config.toml
encoder_arch = "jasper"
encoder_norm = "batchnorm"
encoder_activation = "silu"
decoder_fused_qkv = false
decoder_bias = "all"
decoder_qk_norm = false
lr = 0.0016
adamw_lr_other_params = 0.0014
batch_size = 64
warmup_steps = 80
weight_decay = 0.0
Rows from block 4 of the text decoder, named by matrix and row number. Rows with one number belong to one neuron. Each number is 500 + 50 x the weight over its row's rms, rounded and kept within 0 to 999. All counts start at 0. Numbers have three digits each. After the name is the row's rms in percent of the matrix's.
# fc1: MLP up (decoder.blocks.4.mlp.fc1.weight, 512x256), inputs 0-127
# fc2: MLP down (decoder.blocks.4.mlp.fc2.weight, 256x512, transposed), outputs 0-127
fc1.48 098:451529389488469549498529641484477497454508510473560347495479443466437443555488445355580499444558499571471479488467465569514435461521478424579580497544527499516584440506486478467577560516507451387551460501471525508448466571552466466515502528481383530580558510498427562474507457499534436460500511552505545429566508527550504598566548517565514517570474547503428507408507458558513525505526
fc1.49 104:517523516416572566467487548567458491558500525527542562533541459481477461437461534438554602508483511480467496467525435502500564518543617413538510529531589462417546428468575500465478408447502447520485461522482462466529475564478521513477371508461532505424466532494433518420538533562502536524412545466471419517597524461533488451551510460443556621392497442383544471534416507531566493518585
fc1.50 093:427486493459532548446597504492470444517516462396543470448492451542478499511490400494567493508461461428482581516513500462547457505457640598540494485510451498525598490417471553444465567463444473553556543516452547535452520455475518366530421619588534445437501487444531456571475465507653532578477443509558422455533446527433438479481569494460382528574481462549530541468503534533496437516515
fc1.51 083:569516566453500559555514525540523472559447515448494460488513504441480454500539517461514414566511482513506452377534364539540486434423519503529539447505514536556408493544501499495502418447602534572484472533474569571453551570515511463526492462436495498526438589507514538567535494560548548538433547448457431485536479535491467557495482547544456473450460503405511485577524458463503511542559
fc1.52 090:553453479571562546620568540515458494470424474465514572527537548485509492561566551531564546456521563416488518498512432432568435523529521510482491478519553476412473477456523482549506650490590552483540479525521491476549523480473527507445499442505522524583520552479466531429535486492511524449491448600577514625436513514476560565551459534471444519567447459488514480539500459526440427493580
fc1.53 092:508487562397510562523517504559432599559510533514569458440530500464451499497419397448481505563510441457447449551548517495493525494464492581479554359448580502486563427504549648477486411489529455388470503456469456628538566529441516498523489453504489561569498537446446517462496479623498470482447512485508560439557522493484492450515478477401485524428482547567504407531535453505502509560580
fc1.54 091:523491556482488488563542481559491525539426418519507472639441470476325485511418481396505481493546531539448502446580483471495517562433553601430483561555547431505498578503437476508577512495506516469443456541583507507420517527555499464556512553512419492462439435474501392500493471480528586628397366548536485487490481446462481433521583568555539585465475470581562426565459437509574443570526
fc1.55 105:561501439450437573514435545431521494463460501583580512424438478569493518527446458473463470501470480483492442483430467479546545473568620505538507503468542419527545569432498526482514498512527461409578444409542488471590456418506490484437533496469524506439539578474516508508524603526540444566526460493535573476453455576455555626516550558498478442502499494446504454522588463588628495532535
fc1.56 123:512591593511511537468439507476482498488473528477527495514476450523526500538455487475493428513442416518554442462554468556452519516526511405459504464480512441556469439407540477467448513483488563528469472569479497577505426431492440500494483529444505667560570474507559535465472506443452491507589527538555463498512518446541531525554429469433485476436565525579488535561414504527458455486509
fc1.57 106:568420565513468508474487477394462577516425459494633555550469551461453569467509571446464587466449464470429532588568593485489396495531428406436493502426555584548548567473523412444480558438540538519533528541570585530535422571441465507539512551547522480405540544533492545588548536487499534439602411509535466484481471532446477523421407509534461414511454515539471503493449391538428481459489
fc1.58 102:425423569530526453529401555473473571516481482433589469486538465483525561500488507550469459514450439527530452554511508516530530475450501501481460421415576441524478439492536547522528476554412439490469603442506613550464529493475391555512526501475536545484508534432484563440489547478480413461505511524540550576456561556516592472519464490475569529530602470493495589492497558450532448535534
fc1.59 098:505472523525476540429448518562558576470494472668542456461476468445491497564500424568494484574499451450516532568462518527507541527485495550481529474482576426459549601484494502376548474509477437426504533512521519552590603458428454479544448477556539515527536563534522534572416630462540507434550536448409442454462546527454528599495541463502574471503444494524548602505491487517527527428409
fc1.60 089:467538564446485522480484554359438520314460426465615500419528446480381448501502517556545545408521479485498519443498509620523480409465482546471497472492540505571545500544530524435546444440403497517508493511548442487554495551454512491515458488440485455555437407501488539522476455469474475573510531591514596469500453518463528560473549448520485559494485481476480565526479484539518452483475
fc1.61 101:529510519473488449471551464567526523389542519475496521472448547393500555512486461492460449544511531509484520425503501494426592532512524534462518440488462622446433490419485508512502456477542502514495529470532519430550519489546542621531505530414560556598492519442450460517571447412500547420543590537584577490469448463515451542571517456500497470477485370385464475516583501486450507574523
fc1.62 102:590562450626493502527372491520509491500513631470541437577503457591475622476561478525454513533536488508505451449441446466569465494466482533460531498426542425516469497432632518502460577459467469567525438491544514518430541590514500560465506537464537648550581521491527500526530462582507514417541402622491559486512475523570534464466581510388528502473453527482495461575519537558528531510544
fc1.63 109:480495531493547439524575570555438537489502497420517471529571436462463496456564552509549488386508494507566469502454532493470478469530530592488555481451560500597459449486421509479405482622538494447504574518443535490463458461552440475468440591466483475508432499494421587566527567584480522446494484478507536474447437494568481515514543536550502520436580463501515461541563511516444537566531
fc1.64 101:548419475550486545538539507480559465580471430460486509456429429419427541379400458480529464484534543425535427510454452466473567567471424564573518526587507525445587462548588505444502449442561566579504541469546449513547468560559568503504442497442507528565416469466474504504517534447503526519554452443478468508540508528469470439454501586578415474502493511532487536462496523500518505517556
fc1.65 095:567548582469467497453436506627477489513488510461514397519394522530438482484420513567591522574399440522532438565506433453486375570552481502511561504466526471481494533564474412469451426463479579516441447559551450542441520561605518453596479504459569497452441536517440422419481448519492519512434532518426514472375550434459510538578518466479507537460512422488579430477474512504461412496445
fc1.66 116:568535416500592464573470503528476475543530501476515507538474623503503495425471562547531556517370507462581478505550425457525486540540481526530626510498509457552560438513471497546435430523498442429560508443438444551499552458454513489497479516470508465453502537468445441469410500502479529473467489513530507474529512459569537484431530525424394499505537496475587454434498387496492454500616
fc1.67 112:544560563430542615560497505545458498521516496469587466473530520475567414546440528466446410547450452533405521422557562490553489561457425543507505435529548442570435436565511485595532500457522485473449563474469495481503525463468473547520537562503482454498446488499530499521477524542471535440527480495455483450536445450481518487508475522538503419428486386500468472588567522436549434521509
fc1.68 103:510459422457517443596475479451525530459552533497457552529581456488576468472524515443576525492546522419524549477527427520491473532527501456420477626480473469509399464483571514519512602451493439539523511451581443497621532549506419477540463459511490488444503412485507480520451573461635545611458541560478499533546406528503552503508563514495484600535507589431582449539478476589547492511486
fc1.69 091:545509532533465518476563532509551590419446482555467593487539445519518667442594475528487507512550525429570495517478512458452599557540445543505398528541422487493516612522454458536595470412483459415526549485470485513492588531486466511430482431530523511450454534530430499496489429467535592403514499428421526603484598553534433624505564509499518501517486584493460481521483491542515508621534
fc1.70 105:409567462557449486463409563539424526525408449479625481559447461484516496436507528469396425499626519520390576460439487562544395521497550565390507391456557512471428469491563526518433510502405423505499586501423477559429601526486507521489513418532526571426511555519473392549495519527481496517488488529535479506498568516536471438466476494523504499477487498461586512441352527582500476531527
fc1.71 102:516445531536544532530498484560490438490360457497537502441591515506538536472517549492575478552566469448505507465504445477470536448600589385438494525446549475479512492537507524531488437461456460488488449552547499509495503546431471411464543574504470501456569510475465681485562469517501394524495505541489475479398525447551548493483474497542541473417450461529466460514580473590447521485481
fc1.72 093:494470560519449488470447504453599515517493456430534602462445357498555458389514481426563584596502474490520511526496486506585592445490492476557528446471533467406461454531525501476473464466477508483552605459528509387548488475543455436535508501466494481563492476483476404477444540354514435406514534407472517437527459511535536587413499401537415432567561495504551545514560462516434439434607
fc1.73 084:486586539453523558497524540450465465548553565532584504453487466483469495482591520474486528441486508464559518486467473476457413499426485495474480565422492462469518442392474540483484501540491526454453449507497450560494534462529478583555523532463534518586478589447510485475499512522600571481557489413567477443447354540512527487479542455602486499439520516492402506385531462579500484570468
fc1.74 101:560390519425503465472399584459555471565493457484630510463466484485460474498567487491451528593545502619458541442599474421467577526456423471510497603532556524521530564531531525491564493403534486563537438510461520413424529536446468493472494463440491542479593569545572545474516565482507493567522530503547517420357515463488495454569440456467492546480539477521435454451510497442577568420615
fc1.75 106:538477593583549522459494477554500506482442527500564545437478530646566505460501484566573463447477515448513512506472525454488428527513470453528497499524384483493428561464444418563529520488470440510433499540496478496546498413538411467495515527501529494368601528468406549541490576559494506398495445572452554516562476443479539526444417559488434540556562627486502429557595544486509404521496
fc1.76 111:552475530491490436572518600576490582505517499396410388595473511491544492554578379513509493547423490574573550454510504437573483529533447538486526562587447477565465418457482506494469533455448475589550482443507515465540537521487537459428531499503562498510517391433444474439470518510477499500481487559399577512450530488428535502477548527525497474465495491441562425461449492460575525513533
fc1.77 103:493522535573421513492455520446510476499527469468410443522571505395528475549512483556480578551546604480578446518527458466442449524466482482448511553481442398508535466482478557480551461497480500479517466421448436486457487568542506427494512524491496482548462529495543548532490425489571614462510473438511586520417523464403362543534592551495584445528464518549498542628547457524587504500506
fc1.78 108:488476535558471557476515546520512502614467455608458523460495509497537429511493481441554550538425547492621439456506577509404397439485451524514524476490524469491494494511516482402474469566449508501474462504485528424512492468528423620516575583426530505501490548565439456509541539535541469503439587592465477468530465375335553511528477517504467469572444504395505389580557561515554495445477
fc1.79 097:442505462511503448445536503540535504489489497512513390521549528552547481571503528580514480534448484467505546436486520391534426586434430415497523518507474523512443478528519447550490556512520491431465514547511453456523530568596475485544559466564506514469616481527482531479517436588498486462471462470594523503535439627441509439471569462594494503603370514529560402481530483434508555476488
fc1.80 111:423494466553444551416436512537460403428524542437407480442528492506575549507514455502540485437533525455546513476522428448482511571420527446458543474461496436541465588503494522506479533417488492501603554466483494409510489461536407440533523539515415448570575527442514576550463546509515540425504546485437491555568528586410509460498497550570501536500612543522537541439438524511495495573457
fc1.81 106:469560419494488547560580522540466497470481542547561452450392411498595496547536575497422501530453547505530536496496462411590475589454496502493499527538478359581556498595602612430466560520498546536419528504509496546415442478476442473480514450492466438449442522469411568516599453423445376587543598505505546487521500443570507456442440594474526437522473509530496452555454580478541471460567
fc1.82 106:474483559472497538484504464426465555544511532451530485545472489445395410617459384422494549495547511474402557529588541407510534535397507438518514582503549535479483482524593519512580514410432561484512490451594527534474484571547414519486504334471541540469513473503450501524500606624560487552476515504523533513520548426478517494383434487506509436448432398512547562500594533501498539521586
fc1.83 097:465460544538569470450512532427450510452498380490473479538549486435458452467505489528576486454404533536427548478499533517530445510453479595473440487454489457482523531529446484414555581458535569465431490629515447502460555598482534504532451510490551475562506469437508478502494574516546530418402499429413464568564525438444463496453518515478502508455533464493521507533506407409575544458528
fc1.84 095:458497518580566475454544550472669542499533551409483464528484467427410490375611553435487446551530567519559524424421440491550428523366528607427544448474440533501484462537493453379474455473531471423519556497551464556470476532534418530510501425491505504518456558492479500480496455464527552445546509513458405457419523553523557487462588548556483545454524494531483568540461426492486440559517
fc1.85 103:440453591592456567520446561443513517496598462463517494551537470534533531581495506531470524461494447551526474510393551472482428434559518555459471556524559469471488552415502472511563498386547529492461509520544454547488595485459571493473486486482487445550599521452528474563558511512571585539537514562489484497468436530477486548498620622532460522563514443423610521501458531534472549472493
fc1.86 086:456448494520440511490523564529602502531499464552490472366418449518422577558467507443539513535499502537638515515476489431433526537503526449524623479484539421539392405475462551400402485511537454580571499536345582468481495529453534564569513516539497475456531476490481498575555495540524488417514497402485440487518350452417414566472557502548573494536487546481493558519497413514489513538506
fc1.87 102:561611577452450479482479479490471544518373437391428406569543499470549434476411404498498538542480487423523533482579528428489426452511539453474559547485425450494542489489446454539513617487524540614533532486479503435470467507513552558454466516545509490562513472470475590574506514486421542469538551493556460476482442556434517567483498511484511536496480452583456497507515409475527501519555
fc1.88 105:486476498521467487464502522454520516535490464558415565556437473478459457497511423558565480416527523536402468464545460537536491532446436456536540462456597443495518456482496438532605457456479450535483561470476543438496531519376482510452504443543418535529576612490455579455471571530588510523407576467587546526445483585555520429532520572584560562557499383513585525510532599449599560565494
fc1.89 101:465540512564512459437505482464531489376529550469462563463541472419434522497457496461519509514538432447424523477476426471496510593532491507496420543444506503496521528561524442439479518466510489482519460548560386563498473439610576431350505569532504556412582425500508466540571491450580586479524464615519490557462469556515544564530544422474408554505541468590418453523505516587530523541494
fc1.90 092:500458548516476563609515540526523569470414446500500518476416514529576490480416558546508554463505484476454498414569442507545540559477397519445460518467578483436522466576470464532517509491484452453516533499584470498491520518468579449473479559446481601543528566454526515551456440467467461532575511486472479528510494415536501567502503479464470446518503428395599478477480536442464483524469
fc1.91 082:498478545486370559557500481487522566473516504499470589551464547509416498496524440468485553537518550453472516474573427466519536469467453416450606446475492515559445549447405395408466399463582430456533495576477511461541463512424472537541515626557445572506523596533543445460440368548512411511490434584543497465552578527551539507464486520527466446614481440477452468513390477595614592552508
fc1.92 099:422501417573511500423506508474543527507592457438539512518414427497463434462544510455651419533465541425584543455605482496462510433470490491490420497526474392577524472495519571490486510618491470402557429438422495504546415438500500518538506523470569489455505486500483522514428399498536530493579560486523489525528423539583458569485530461584428490421423598458456477486395426504420504611535
fc1.93 093:504465504488340597535510434527463589454480484478525455410495485446521511475516520457510564506412457518441501477533489487589445563485499446493534507519570493477477555571502476507581532564535465516500554450597503448377517498451498517454422536549478400466517463515509557471482425520560449531476498471467496547552466531443570602449551533532514522510620532473474492537540538538462628540437
fc1.94 100:514489536561524496551450593531490567430531530501499433461492561463392502473500507542580457497495501488460473563561438419554385519464527435581483407433537521434373505491448495632445493498503478451542580443475585431404529479508494534492482490524558521607528472477442487486509597509526548504518429484560508481480454453476569518454545571428542523497556538492578513486553536582548438465464
fc1.95 100:519586510529500493474452526486604471478556373625507470437517466517452565454489479572501458625568498547516494468518474378464527435430405470541493544456612466393589521494514541441483441514422374529498536598537471546489576537583499545499507487466533480473489544484449563498453502521477517596496485464526502528558473507403504495465548542561553486529550564555440412443381537492416513470568
fc1.96 102:551557547464473511437443620565480490529600459513566461486455439472497474437499511409541522489570530473537510578462506487612531525488510449530517500489508514552506481560471461517480463456475546437531625588478463530509524476527571539553468507360519484459490549440468558533468507548505506597497561556388511544497466540523551502512451507562539434467522454504604494562388574525511444456410
fc1.97 104:488460573477476565524429534513527518529548556552412503473420553550499547502434613412505460509460368499564520484452499510452508487495434521515581489500506460607547525486522524424457473553528521428533506459399510447500473489488455542489503498532411548582479464541505575538420450446509539566588491485579544450495464523488542542540472495496486458432468469521437497611537455466508445500573
fc1.98 109:510474520566489477540487454457523490522511512519499585493559594487457546483437493480496444406449541448481449569400513501496448463388438497548472544373587437445497484513444581483475552509424553452519565585533509495535486457479559496479437455513521522520550403532531473496479467489532495485508642488526566491496497518567436427386532517476505509521487463554533525464406455512474496433504
fc1.99 102:450548519515477371427480515489507495422506459568519515487537467475460509591518477501539509456571491506498411636561580535443500518437487517569489560467453460518553536457575507449504476482412490467447503596508435503424526508529454494569507497466572525517410608495481511557500497486569532472530485643476555532501487579429473471502426456561597480460456435554613442599474458533492458528428
fc2.48 105:509524519567432459518554462570493412544522531533501508481621486513516514513517492506493512441584545517486446449423522527484592528406486481578543407577554458490467466512454560599512523556422449534491521612413522431503481396535565536473462456479557472451570547515439546534528630489475436433522605493537446403385512597467536366553448505401560451509573496464569530533450479428454516467397
fc2.49 103:501428456523407355423541463531590535433585491484511439505480475533530539490545527541542477408497595434470490493483483502510516457544477497420469541508510648536573486534480461567512557513525605500486506521584504488447546533485507504535706396517443434361503490489539402524515393535539538478567586524487421536505493478468544472460556439549499479550500530451466473529522512599555519534483
fc2.50 093:539484379542500553487590555528586556462515586589451513508442464379474466517535498552526530445497376509595488496461447488463551479525491470555533611497535549475470518546419520451489471430554516456602526529503503501559535482587548452522511476420527503484512530488513490447503561448453513469571558546571553467485466479468553550505488447532606554595476409453501482483531548495542510450454
fc2.51 090:431502432477552494493508443505538474533481479503505641481487481602507472539533468557454544423339535557408457448449574478538423570514534454519531467434514447461495491545515468481503541535482523462555439616510505343568409503408511506468452433546496538475516453496479579402541479435381505554591570517490499549491507476664449542521574487425564412586471444556477393473478481519495493487485
fc2.52 093:449520570463504617538499494550540500488445507545538577492402483447450484471469487417389451532501543525527396539543440481550366497479515487473511527465446475536495495493502451462454455515465577430508513495488492483467479535483523483561518473527520466450515521529530473500582465505546490444536499484499514506443507416584506481401460540481434531505600480449533548539442556510639596352433
fc2.53 098:398448506537548493528410456547560436481529472458556493474511456488453527406391584532475513473482505533572400457484531519503469451477521521470478512494487526484484531493457474527572430451581562378524595462517461523474459541503483472560468445491531489504466538537553451544436475473510491475522454506589577400480453590539488460506388507552487438515485589472535601539481535528562510535454
fc2.54 096:503550483547462482455502550599489517498544556434479520487499624449473493501532498546537605396455526417502578378476529487458503438510508444533479476502441536533427526564488540674446465546531409531434485442536580500569564552518461533473478490536651530339508489495444537412501583488441465523541560528521490476440505496469417613473515505478480417557470476467491612470429560437487575567544
fc2.55 112:502526506428482499484473583493529487454417440561458460587402458479561462551470501495527617505454470523519441451485403508527532479484484506402493550485594543516501530532522430421443495483557474523547483439485542481534512427602503498530483508464532478481437508521506469384431435511532495572553471503542498469431402488548471556575506548616494514416524496440475432436397533620520465410582
fc2.56 116:536517550510581415471393555449509577443602450493551474531544460564563455526539483429467463443437500518544462536429510528494532569500509454515496481488435470470592470465514447471585458491475519435496519503390515514462546490484426520440467527418496557434487605494516562493440435435498545565532557463537466435505474480496495500483483456460392477530463482513532406569497478493502529441471
fc2.57 096:327447479549533511569556429600477404516553494514490542565445518472455510522539566574476462435592614537572463434465559518561494443458501542478523508479416570467469463485501557497463538499479572456492406470520452486395628509499455470467451495431534414560532389503508550425457490547527531534460475510402398505494356550573488557536536589455578549583515495529409483444554467470419503486498
fc2.58 102:451593526488508500520448513568478401474504572517436496520514452528532513537526587480467444543566570430545491449525507478536503499521610530558535526471519504495519549537557636546487548489617571562510497457509616478529588546514498468551566417481456541538480394450577544464531491544544419565581571592433519427514512477575476479462551517421456490502504442548503468418535483408552535416503
fc2.59 100:481522525564464454514464509526473488511514359509527587536480449552548417569393463539503499473476546433491500469455445533577459462496461462498519648564445497370487527504465508479504668437509502422486561474505488513448439447503490561538623491456485489540548517466489506441501443582487464529524466511459462507450420484457452415577461452510380499510507469514485559526569443502483524472620
fc2.60 093:548516486506603464473513396452423516522498487464392526549492537462487464524489512438531543557519548473546536511533471474487547645389444472535450462493583491457517430477514525551421596523523586485566451543488408502447403405522536484521500493576476529573467429445484572558472452535523573487573481466462504458501498518437495482432621468401497487564556501421539486499542456531536564427520
fc2.61 105:487530433535523512491499552386530436461545541551429483566459531576381461483467560514493556541483559548479450509506519466504461637582571480488542401555531482540542452576560508392391573477494476525474457525552517498497494415485444492554459487521494505421529557529510619471498493526448458479535432523484508549524528549537481442484467453424470524558570527473419455508419534470484520553570
fc2.62 107:496482529540501498505471501565454535515556527493525630471509547567435535439502556460464477503402466517494534555433467456438578534434512520632438511445459472515531559543560419477437523475489635525536542367515576381500485531523506458523383437445447510557505460522530485377477450441569458449437529464539555508563456585435494488396529467557530430500470477452518513551550488515459455461426
fc2.63 106:575495552458517488538427500517560515558413383473540436450562476498512504636397504447423551470512490305477483466534455453490472561455477443581490499487588393592532477440468427448577536448489501526510531577522496531518483425483542525558454357464477462516550503485505456478553394532480505500535483568419436500503452448449515517537448485500537460454528590516539545379606509458493511505437
fc2.64 106:447562442480462506464474546476428495500530641431502510457531557564551526415549508516453480467478488594503644492543569468521457501541508456386577522516560522441543478499435498556429517478441528486510526527481489493495547447517419431493514539542579442549562516523485548555497500423483579448537538484512415502594452486511572394570529529423474630504529629482454493424515493441521502507509
fc2.65 099:567491497500494567486502475452493524492585470401532524590524370427380461426532533537496525508578460419483440525645509496512454535469504483523462508493455497500548484479475543550511516456471504379518551443588511506512564574496439480472561535437561570493530500492487566501472473570454493550425492507486503461492488501613530458476518466472620517492443581434461609486461414514522422512391
fc2.66 118:453473466536426426505473505479499485485458479472458517512578502507542583415506497494424547512501501451447498476521601444497476492395573520419585494438484405426472474463509504501565522541467456566537493542444467549516498456543473553506515523490522477548572430490510450578505584593442509524396439605502485464467545581522486552499455466443513480407477553518599566455477386461515543540434
fc2.67 106:500477466496549466528480537493522548467453395440492520468474496521458515494460542525562475491526537563495509534453482415446559468546585453460434436574514474465432472519519525550509501493493519503488516536510523433510474562428510515548516613506440444551485428451590497486427432369469505502554453508449530518496476592530521471505433544496621591437496504466450473508417426505460575511508
fc2.68 098:538530438518466537493466572439554357552565484519509502469375481544491457574464505547422495529487513442436446488542518460522537463438468469589437506561534440474465554446503504419429455523520524433409502525491452507519538564490488518406520464504557577477510502439492585510493465459459514536470511543539482477520526534482553489539571398512481371508508610510549473588468562469512526545516
fc2.69 090:434552522388479544521429480536360504518479522464581440503476527470506545487529418517417474525422460595494563558406605451475418428518565438506433559482571559524469501478540471379388504457539503585455520498509511487504441406465479388530477594531535507613573513435511484480461619530587467511466588581559523500580460394465551519523548564518445444459455475478480535530557517442459575427527
fc2.70 098:596513508504473486526442467508543444436483518509372522568506468479437559478578530591530615586497399457620518507505588485468436499511501425466537520520493516532526464580520449545514480528566462473500491413452577525525435444513533451470518474436481506489564595363567509475456564491445496470495532499515453548457501556421572473476550551408513523459481533489486519493440502464489392576522
fc2.71 105:489517611509453539558422506502499607422545527493453488620444494494510483560499477474564545529507501498501544535510470549461432478425509511441448504549523623464577558528517434485500531485527536395519475504536472499470501466456529487522413456450477522476526476459487509572425475407414429581505484469547467567553462430484539490502507463532520500453460439470382439506516546465556631487449
fc2.72 096:444507500543466528566593510467512617537543514525533527393449554498506405513533503497542543553543535476440393457549488485462491466463521495490398469498459454641540458479517579520455460488476493448533402539578434456411485453480452485480525425475551591511496527498491538480544480561451495486502570444514496604472522478436487422446466495448535479516499536592494524511604440549522535577535
fc2.73 090:599503459452615499440457584490445525531534581526561555597567528568490524466390452578567529530463528536523425395485446461524542470541470571523533489511450428473533467518505507535482458462495504564512563573477474549547569505491479453421503482561398542446420450537425496504416506544457480414580512574478427482626459560523422572524514478522562546489554472503591558615534508436409497489475
fc2.74 100:566502529547580543585452453423509556455560503505448449475546519459522514565480469385510491491512545402484579530429440543508540430537472464505475434509435440502461571489535434504457476541466434506602494539495551505382522479488510420520534520479533562464436429509524537535500396477458524485533515504464378546492557519475557517440468586544423457556472602485441569476568533548446399501435
fc2.75 103:415495512469501549561432494565478515533519505482580566505458557401514484419454523448444519534574521461502408439532361542532573411494436589507632483392499378518592499568510507372464528521456462449466505492455611574553496467545490496551454517585494550556502480503469485511454438435478494525567571446507515509449506517456473503486539460455570487539503535521430483561399462552473523468537
fc2.76 106:481580493485519482463438450492468411573455474512446537531476449564519529512411602518463474492594489517633473507619514491424466461514509469487550542511451488486593554493466472520423539454473515451445527449505441480487511590571499482513434445498576485482501375500548494471482450428515515522450542406537486481492510521407510513497472462471655486474478477458553542481466536525543483520449
fc2.77 104:419413508449507476462414558480430489483471579498507451548406529474532560487505485415498504583527453472504516541503541489579556545497572507459467556502485642512488490499602395537433562522524446463595488409627616574563488447531595472408439441467547445477451464547526472548447554482608432473525507450507434505516454517583489481582553502500549434611506468494487485493482545568527533487515
fc2.78 107:400477522539475494481524528575520388484515477480529519454576465466441479558452472558578510453504478498480435544484363472550539509486482511523472452425477479463529426590488430495518436543441555494475553518437560501424497557465519512538564554435462538549500434574494484518546441475486409508574566474519480536441532361494470449519440535448553589551477489552503495554535501501477476513377
fc2.79 096:525536501378611548549427486557517505523544423512569614436563507576498510521436470490457580490589435575381402579472481488597479447549489616525535469453499493471512526476419483327526478465518456547497494603497527547499478527538562527478541622548498467477493495496466519485506428458450488626566524579527542476436456599479461520484542449483452400473441539540534501486425561490498520572580
fc2.80 108:536515483468549426526525514414545545444384545495512439599544586454558543429525446431423549471549584542536540503535549573554424434478571470547463447417554525397497506463575528443452565469481531492517461501493481582426557490475536466387517467533487500448458406493426475429484437523463555526559455516535483395545529458599461514554573541527421418528556537546481558586491419532558516502447
fc2.81 106:443450508527514461525498497509578476440477510532559604466499444485430542551460493491501650480479573488464645519490461499560445521500515563463452411443499536413423402520498499501568544471519461535571511509459612571448419494595465508483552470462474471458493539544502559463534479526475432437472543510530460495541438452511502510554576535434519438421490432517508481397570489463488516513579
fc2.82 107:462497525478409458489451481599558527533464576572521505507567472505558562563484460474559548521472515485424488488496530429502582491579425416487504491493442502532416492565520456463509440489580543468521537512458460604449578530551451552529496499548481483461493543419484451539557428554586449472625445520492564584497602533417553556598506451512466533375424445503512497541516550506500533573490
fc2.83 098:535548553516535505490483484497526510513486571506633513497492538493438475671452524400464451467539505644517543543510406477531561539580446503480428465427505515449496400564518554491398492484568531530434541465553499553612521489479472470512553410532471522522479652464425531534567449481469497530521471530499461472532482532388486483482541500588479518582545483457477436439593549496498500483473
fc2.84 101:554373464539400556539474503489523394542500518532459458546482555540475507608465472426464453413573508496535487565471479488514457521647531560443420551484485441412493531445517478433481487507487625479406496572446539502638490565447518410498469526508450501521444490495442492463519509547553549539520575565488445475539542527460538518489500545468502457442517455423477464505469562522433504533417
fc2.85 104:433533462479512588498501488509421489505433564460532535462467475397534477463448467497619454503508471563468503566504473487451476466419542547517422502509467501646514401515556465509490426574452531474503525398483486516570542497542543457609543517476598437521501442552480415510452573547504455605384496468440523570425559420553468393473535460517537587561445441477487392482549380516526567518462
fc2.86 083:508483468456571556526438514551490627525523390467401518476543484412487437454461503443552508462525396422425462522531526458496482529515429436459502547476467477486606550461538553444552539421542433445525501503520529541592554521509505509469548418468570584542591527558509464481516424516420535433568436522482532516417553520496500475516498436556483559422559503457504426473523522426525558488481
fc2.87 110:556446414450400441487465484523561506536498473510558461413419525486514424549512538447562520560465560498471491466388480491435518549669513568525490427458575488494516486528495485561584542396463535383558422551534501542493520484574493464521527384468504518485559451507452546516558552419543557460574511487467449528540579592604467511363555433497520506538523525587530490480453513450505562564385
fc2.88 107:531539527485552598595460403562490569474467567472527582477477462510548427583570520554411610545489546540450333478451507505486546382529477504489537440510510537504429498516570478484515494456524456473420523472525450603481455510599491519507501485432604637516458557587501586430430383452540523479572548489654553421473490515490445555502555424547476623519546437507492495518498597541521513388447
fc2.89 103:393442462495528512536565534506509393570504447498524495436470529553463573537476530463523512508514549504531540581469508509488521459589440468489397507578513475547508464502520460430429540513492493553539509563549514534495544466459475571531546505466516444494483640482501528561510419431481436488369632491453511510514473471593538573547487430546476556473469581485621505514431422527439460523527
fc2.90 094:433503414447605392550529432416565560554548555482493497518547566493520514560558451417483477495537536444453528493406429493473584507588556468500524548605431574495498513572583483511497502546478486511471496548467429545527494472395501591569498463528560558576416517487500568544557468568548426552447401554618438423534595558445501453599453419484518458477517511479453558569593589465504479542541
fc2.91 084:500415545543540554523498439468466463527441530494452550426516619464475553544550488508533523497540566520526511489512575548521479590451508553457472456528518451514610490503496632533410539446422521518506503507569459516492507479530588505490433536529509576458567403486569471416541484569380548497525594490434505452536458522421525463511538437428434458390532476562521446428608493424450440509513
fc2.92 105:516540490497375502508491541514433515507502485548478539529510619484469493439475509586396501466542462495516550403550500470485427518563534451494523518468480455525560522422469596464506448489526520591406500438422512466447547526514511526598484607545489501500357513506523551542548500540537512504412506674561536440446524459464501455427425582439551450469530401563410514527498437398537509441560
fc2.93 090:562468576466446489497586546465549482527503552483430479545588503510462478603455380423560499480539448457469494530469445492552447485545516535513421465510540493424593495521543480485459561338543515432490507560508596501562411439537456476400521492440596541521477422487500489517479472605494510490457500536525522393393529457433572481480443477443432574522440579562488483617516520560459465437544
fc2.94 101:530490545490485416518450521497478464579485475498522558529499560520518530489442464589415428497504503449544460445523433490527604460424534472523560530548523439495515524517605413501422425514510489473475407430480470532503512535471423530433495527524489453551548508499429418566550445578454560500513536540470560465493432540626558545523559537445431439496515531468577585519507403501527480465537
fc2.95 109:507533468534492494574574519533415440487526559550469489524560477533561486524484539485416545538519468596409447476430437461423475488594460474520465419550494512569529498482486495499447546459475522471510507488424411538425581491384538482477579589484511510530464512450515534518525497471458437519374478499505603458429503461437494587487480515553441534410525504487487472498510490454533494519537
fc2.96 100:535432508493507528512445498467520550517429432574360534449554531527512388506439371467491496524470490503531582458460507560465496491468530604517568645516583493567434524480485430542465508452471487492436517472544532474525419604594419545474454391505482609481474446552602432474465436539481525473434446464544472499532560564466504514437581525405518476489435502495512519454553485560478509517490
fc2.97 100:572471501474571484554599471476479561511405506381512577545505443506509564517503500521450477506444511572495521449487514488486454506499488483418438542392536534507455468495481547546488483525488457427485472533477483485431546480463616460517543554605538523475413533514517518523559450473433495447564502455496531505460594586471469523498468510539419507471456522459540451515558576554443502401516
fc2.98 104:476462415528485563521540431527541461564524570483470453537457481538583443477454557591488560492556562496541509586440513494523456561466473520477549524493449462368557459523482476450529480603515418562501512398527440406466415515531532566462556530538462548505494459503512493532504441538588407412532451492493485508388468520486562516480429491420450526503524611512413456537514506494463511551516
fc2.99 106:533583515526493564527595413454419522553513546564538477512463533457481517504522478502431581621552512506628490500473472444503547467462513550483493529496501459515524435429517414446501468518501558419503558511489444502601476440448423564475474461482412489441439373440497460508393545642457519493544508513459544497521436548491450544479532510477524365520511566549428419493473468595427610435524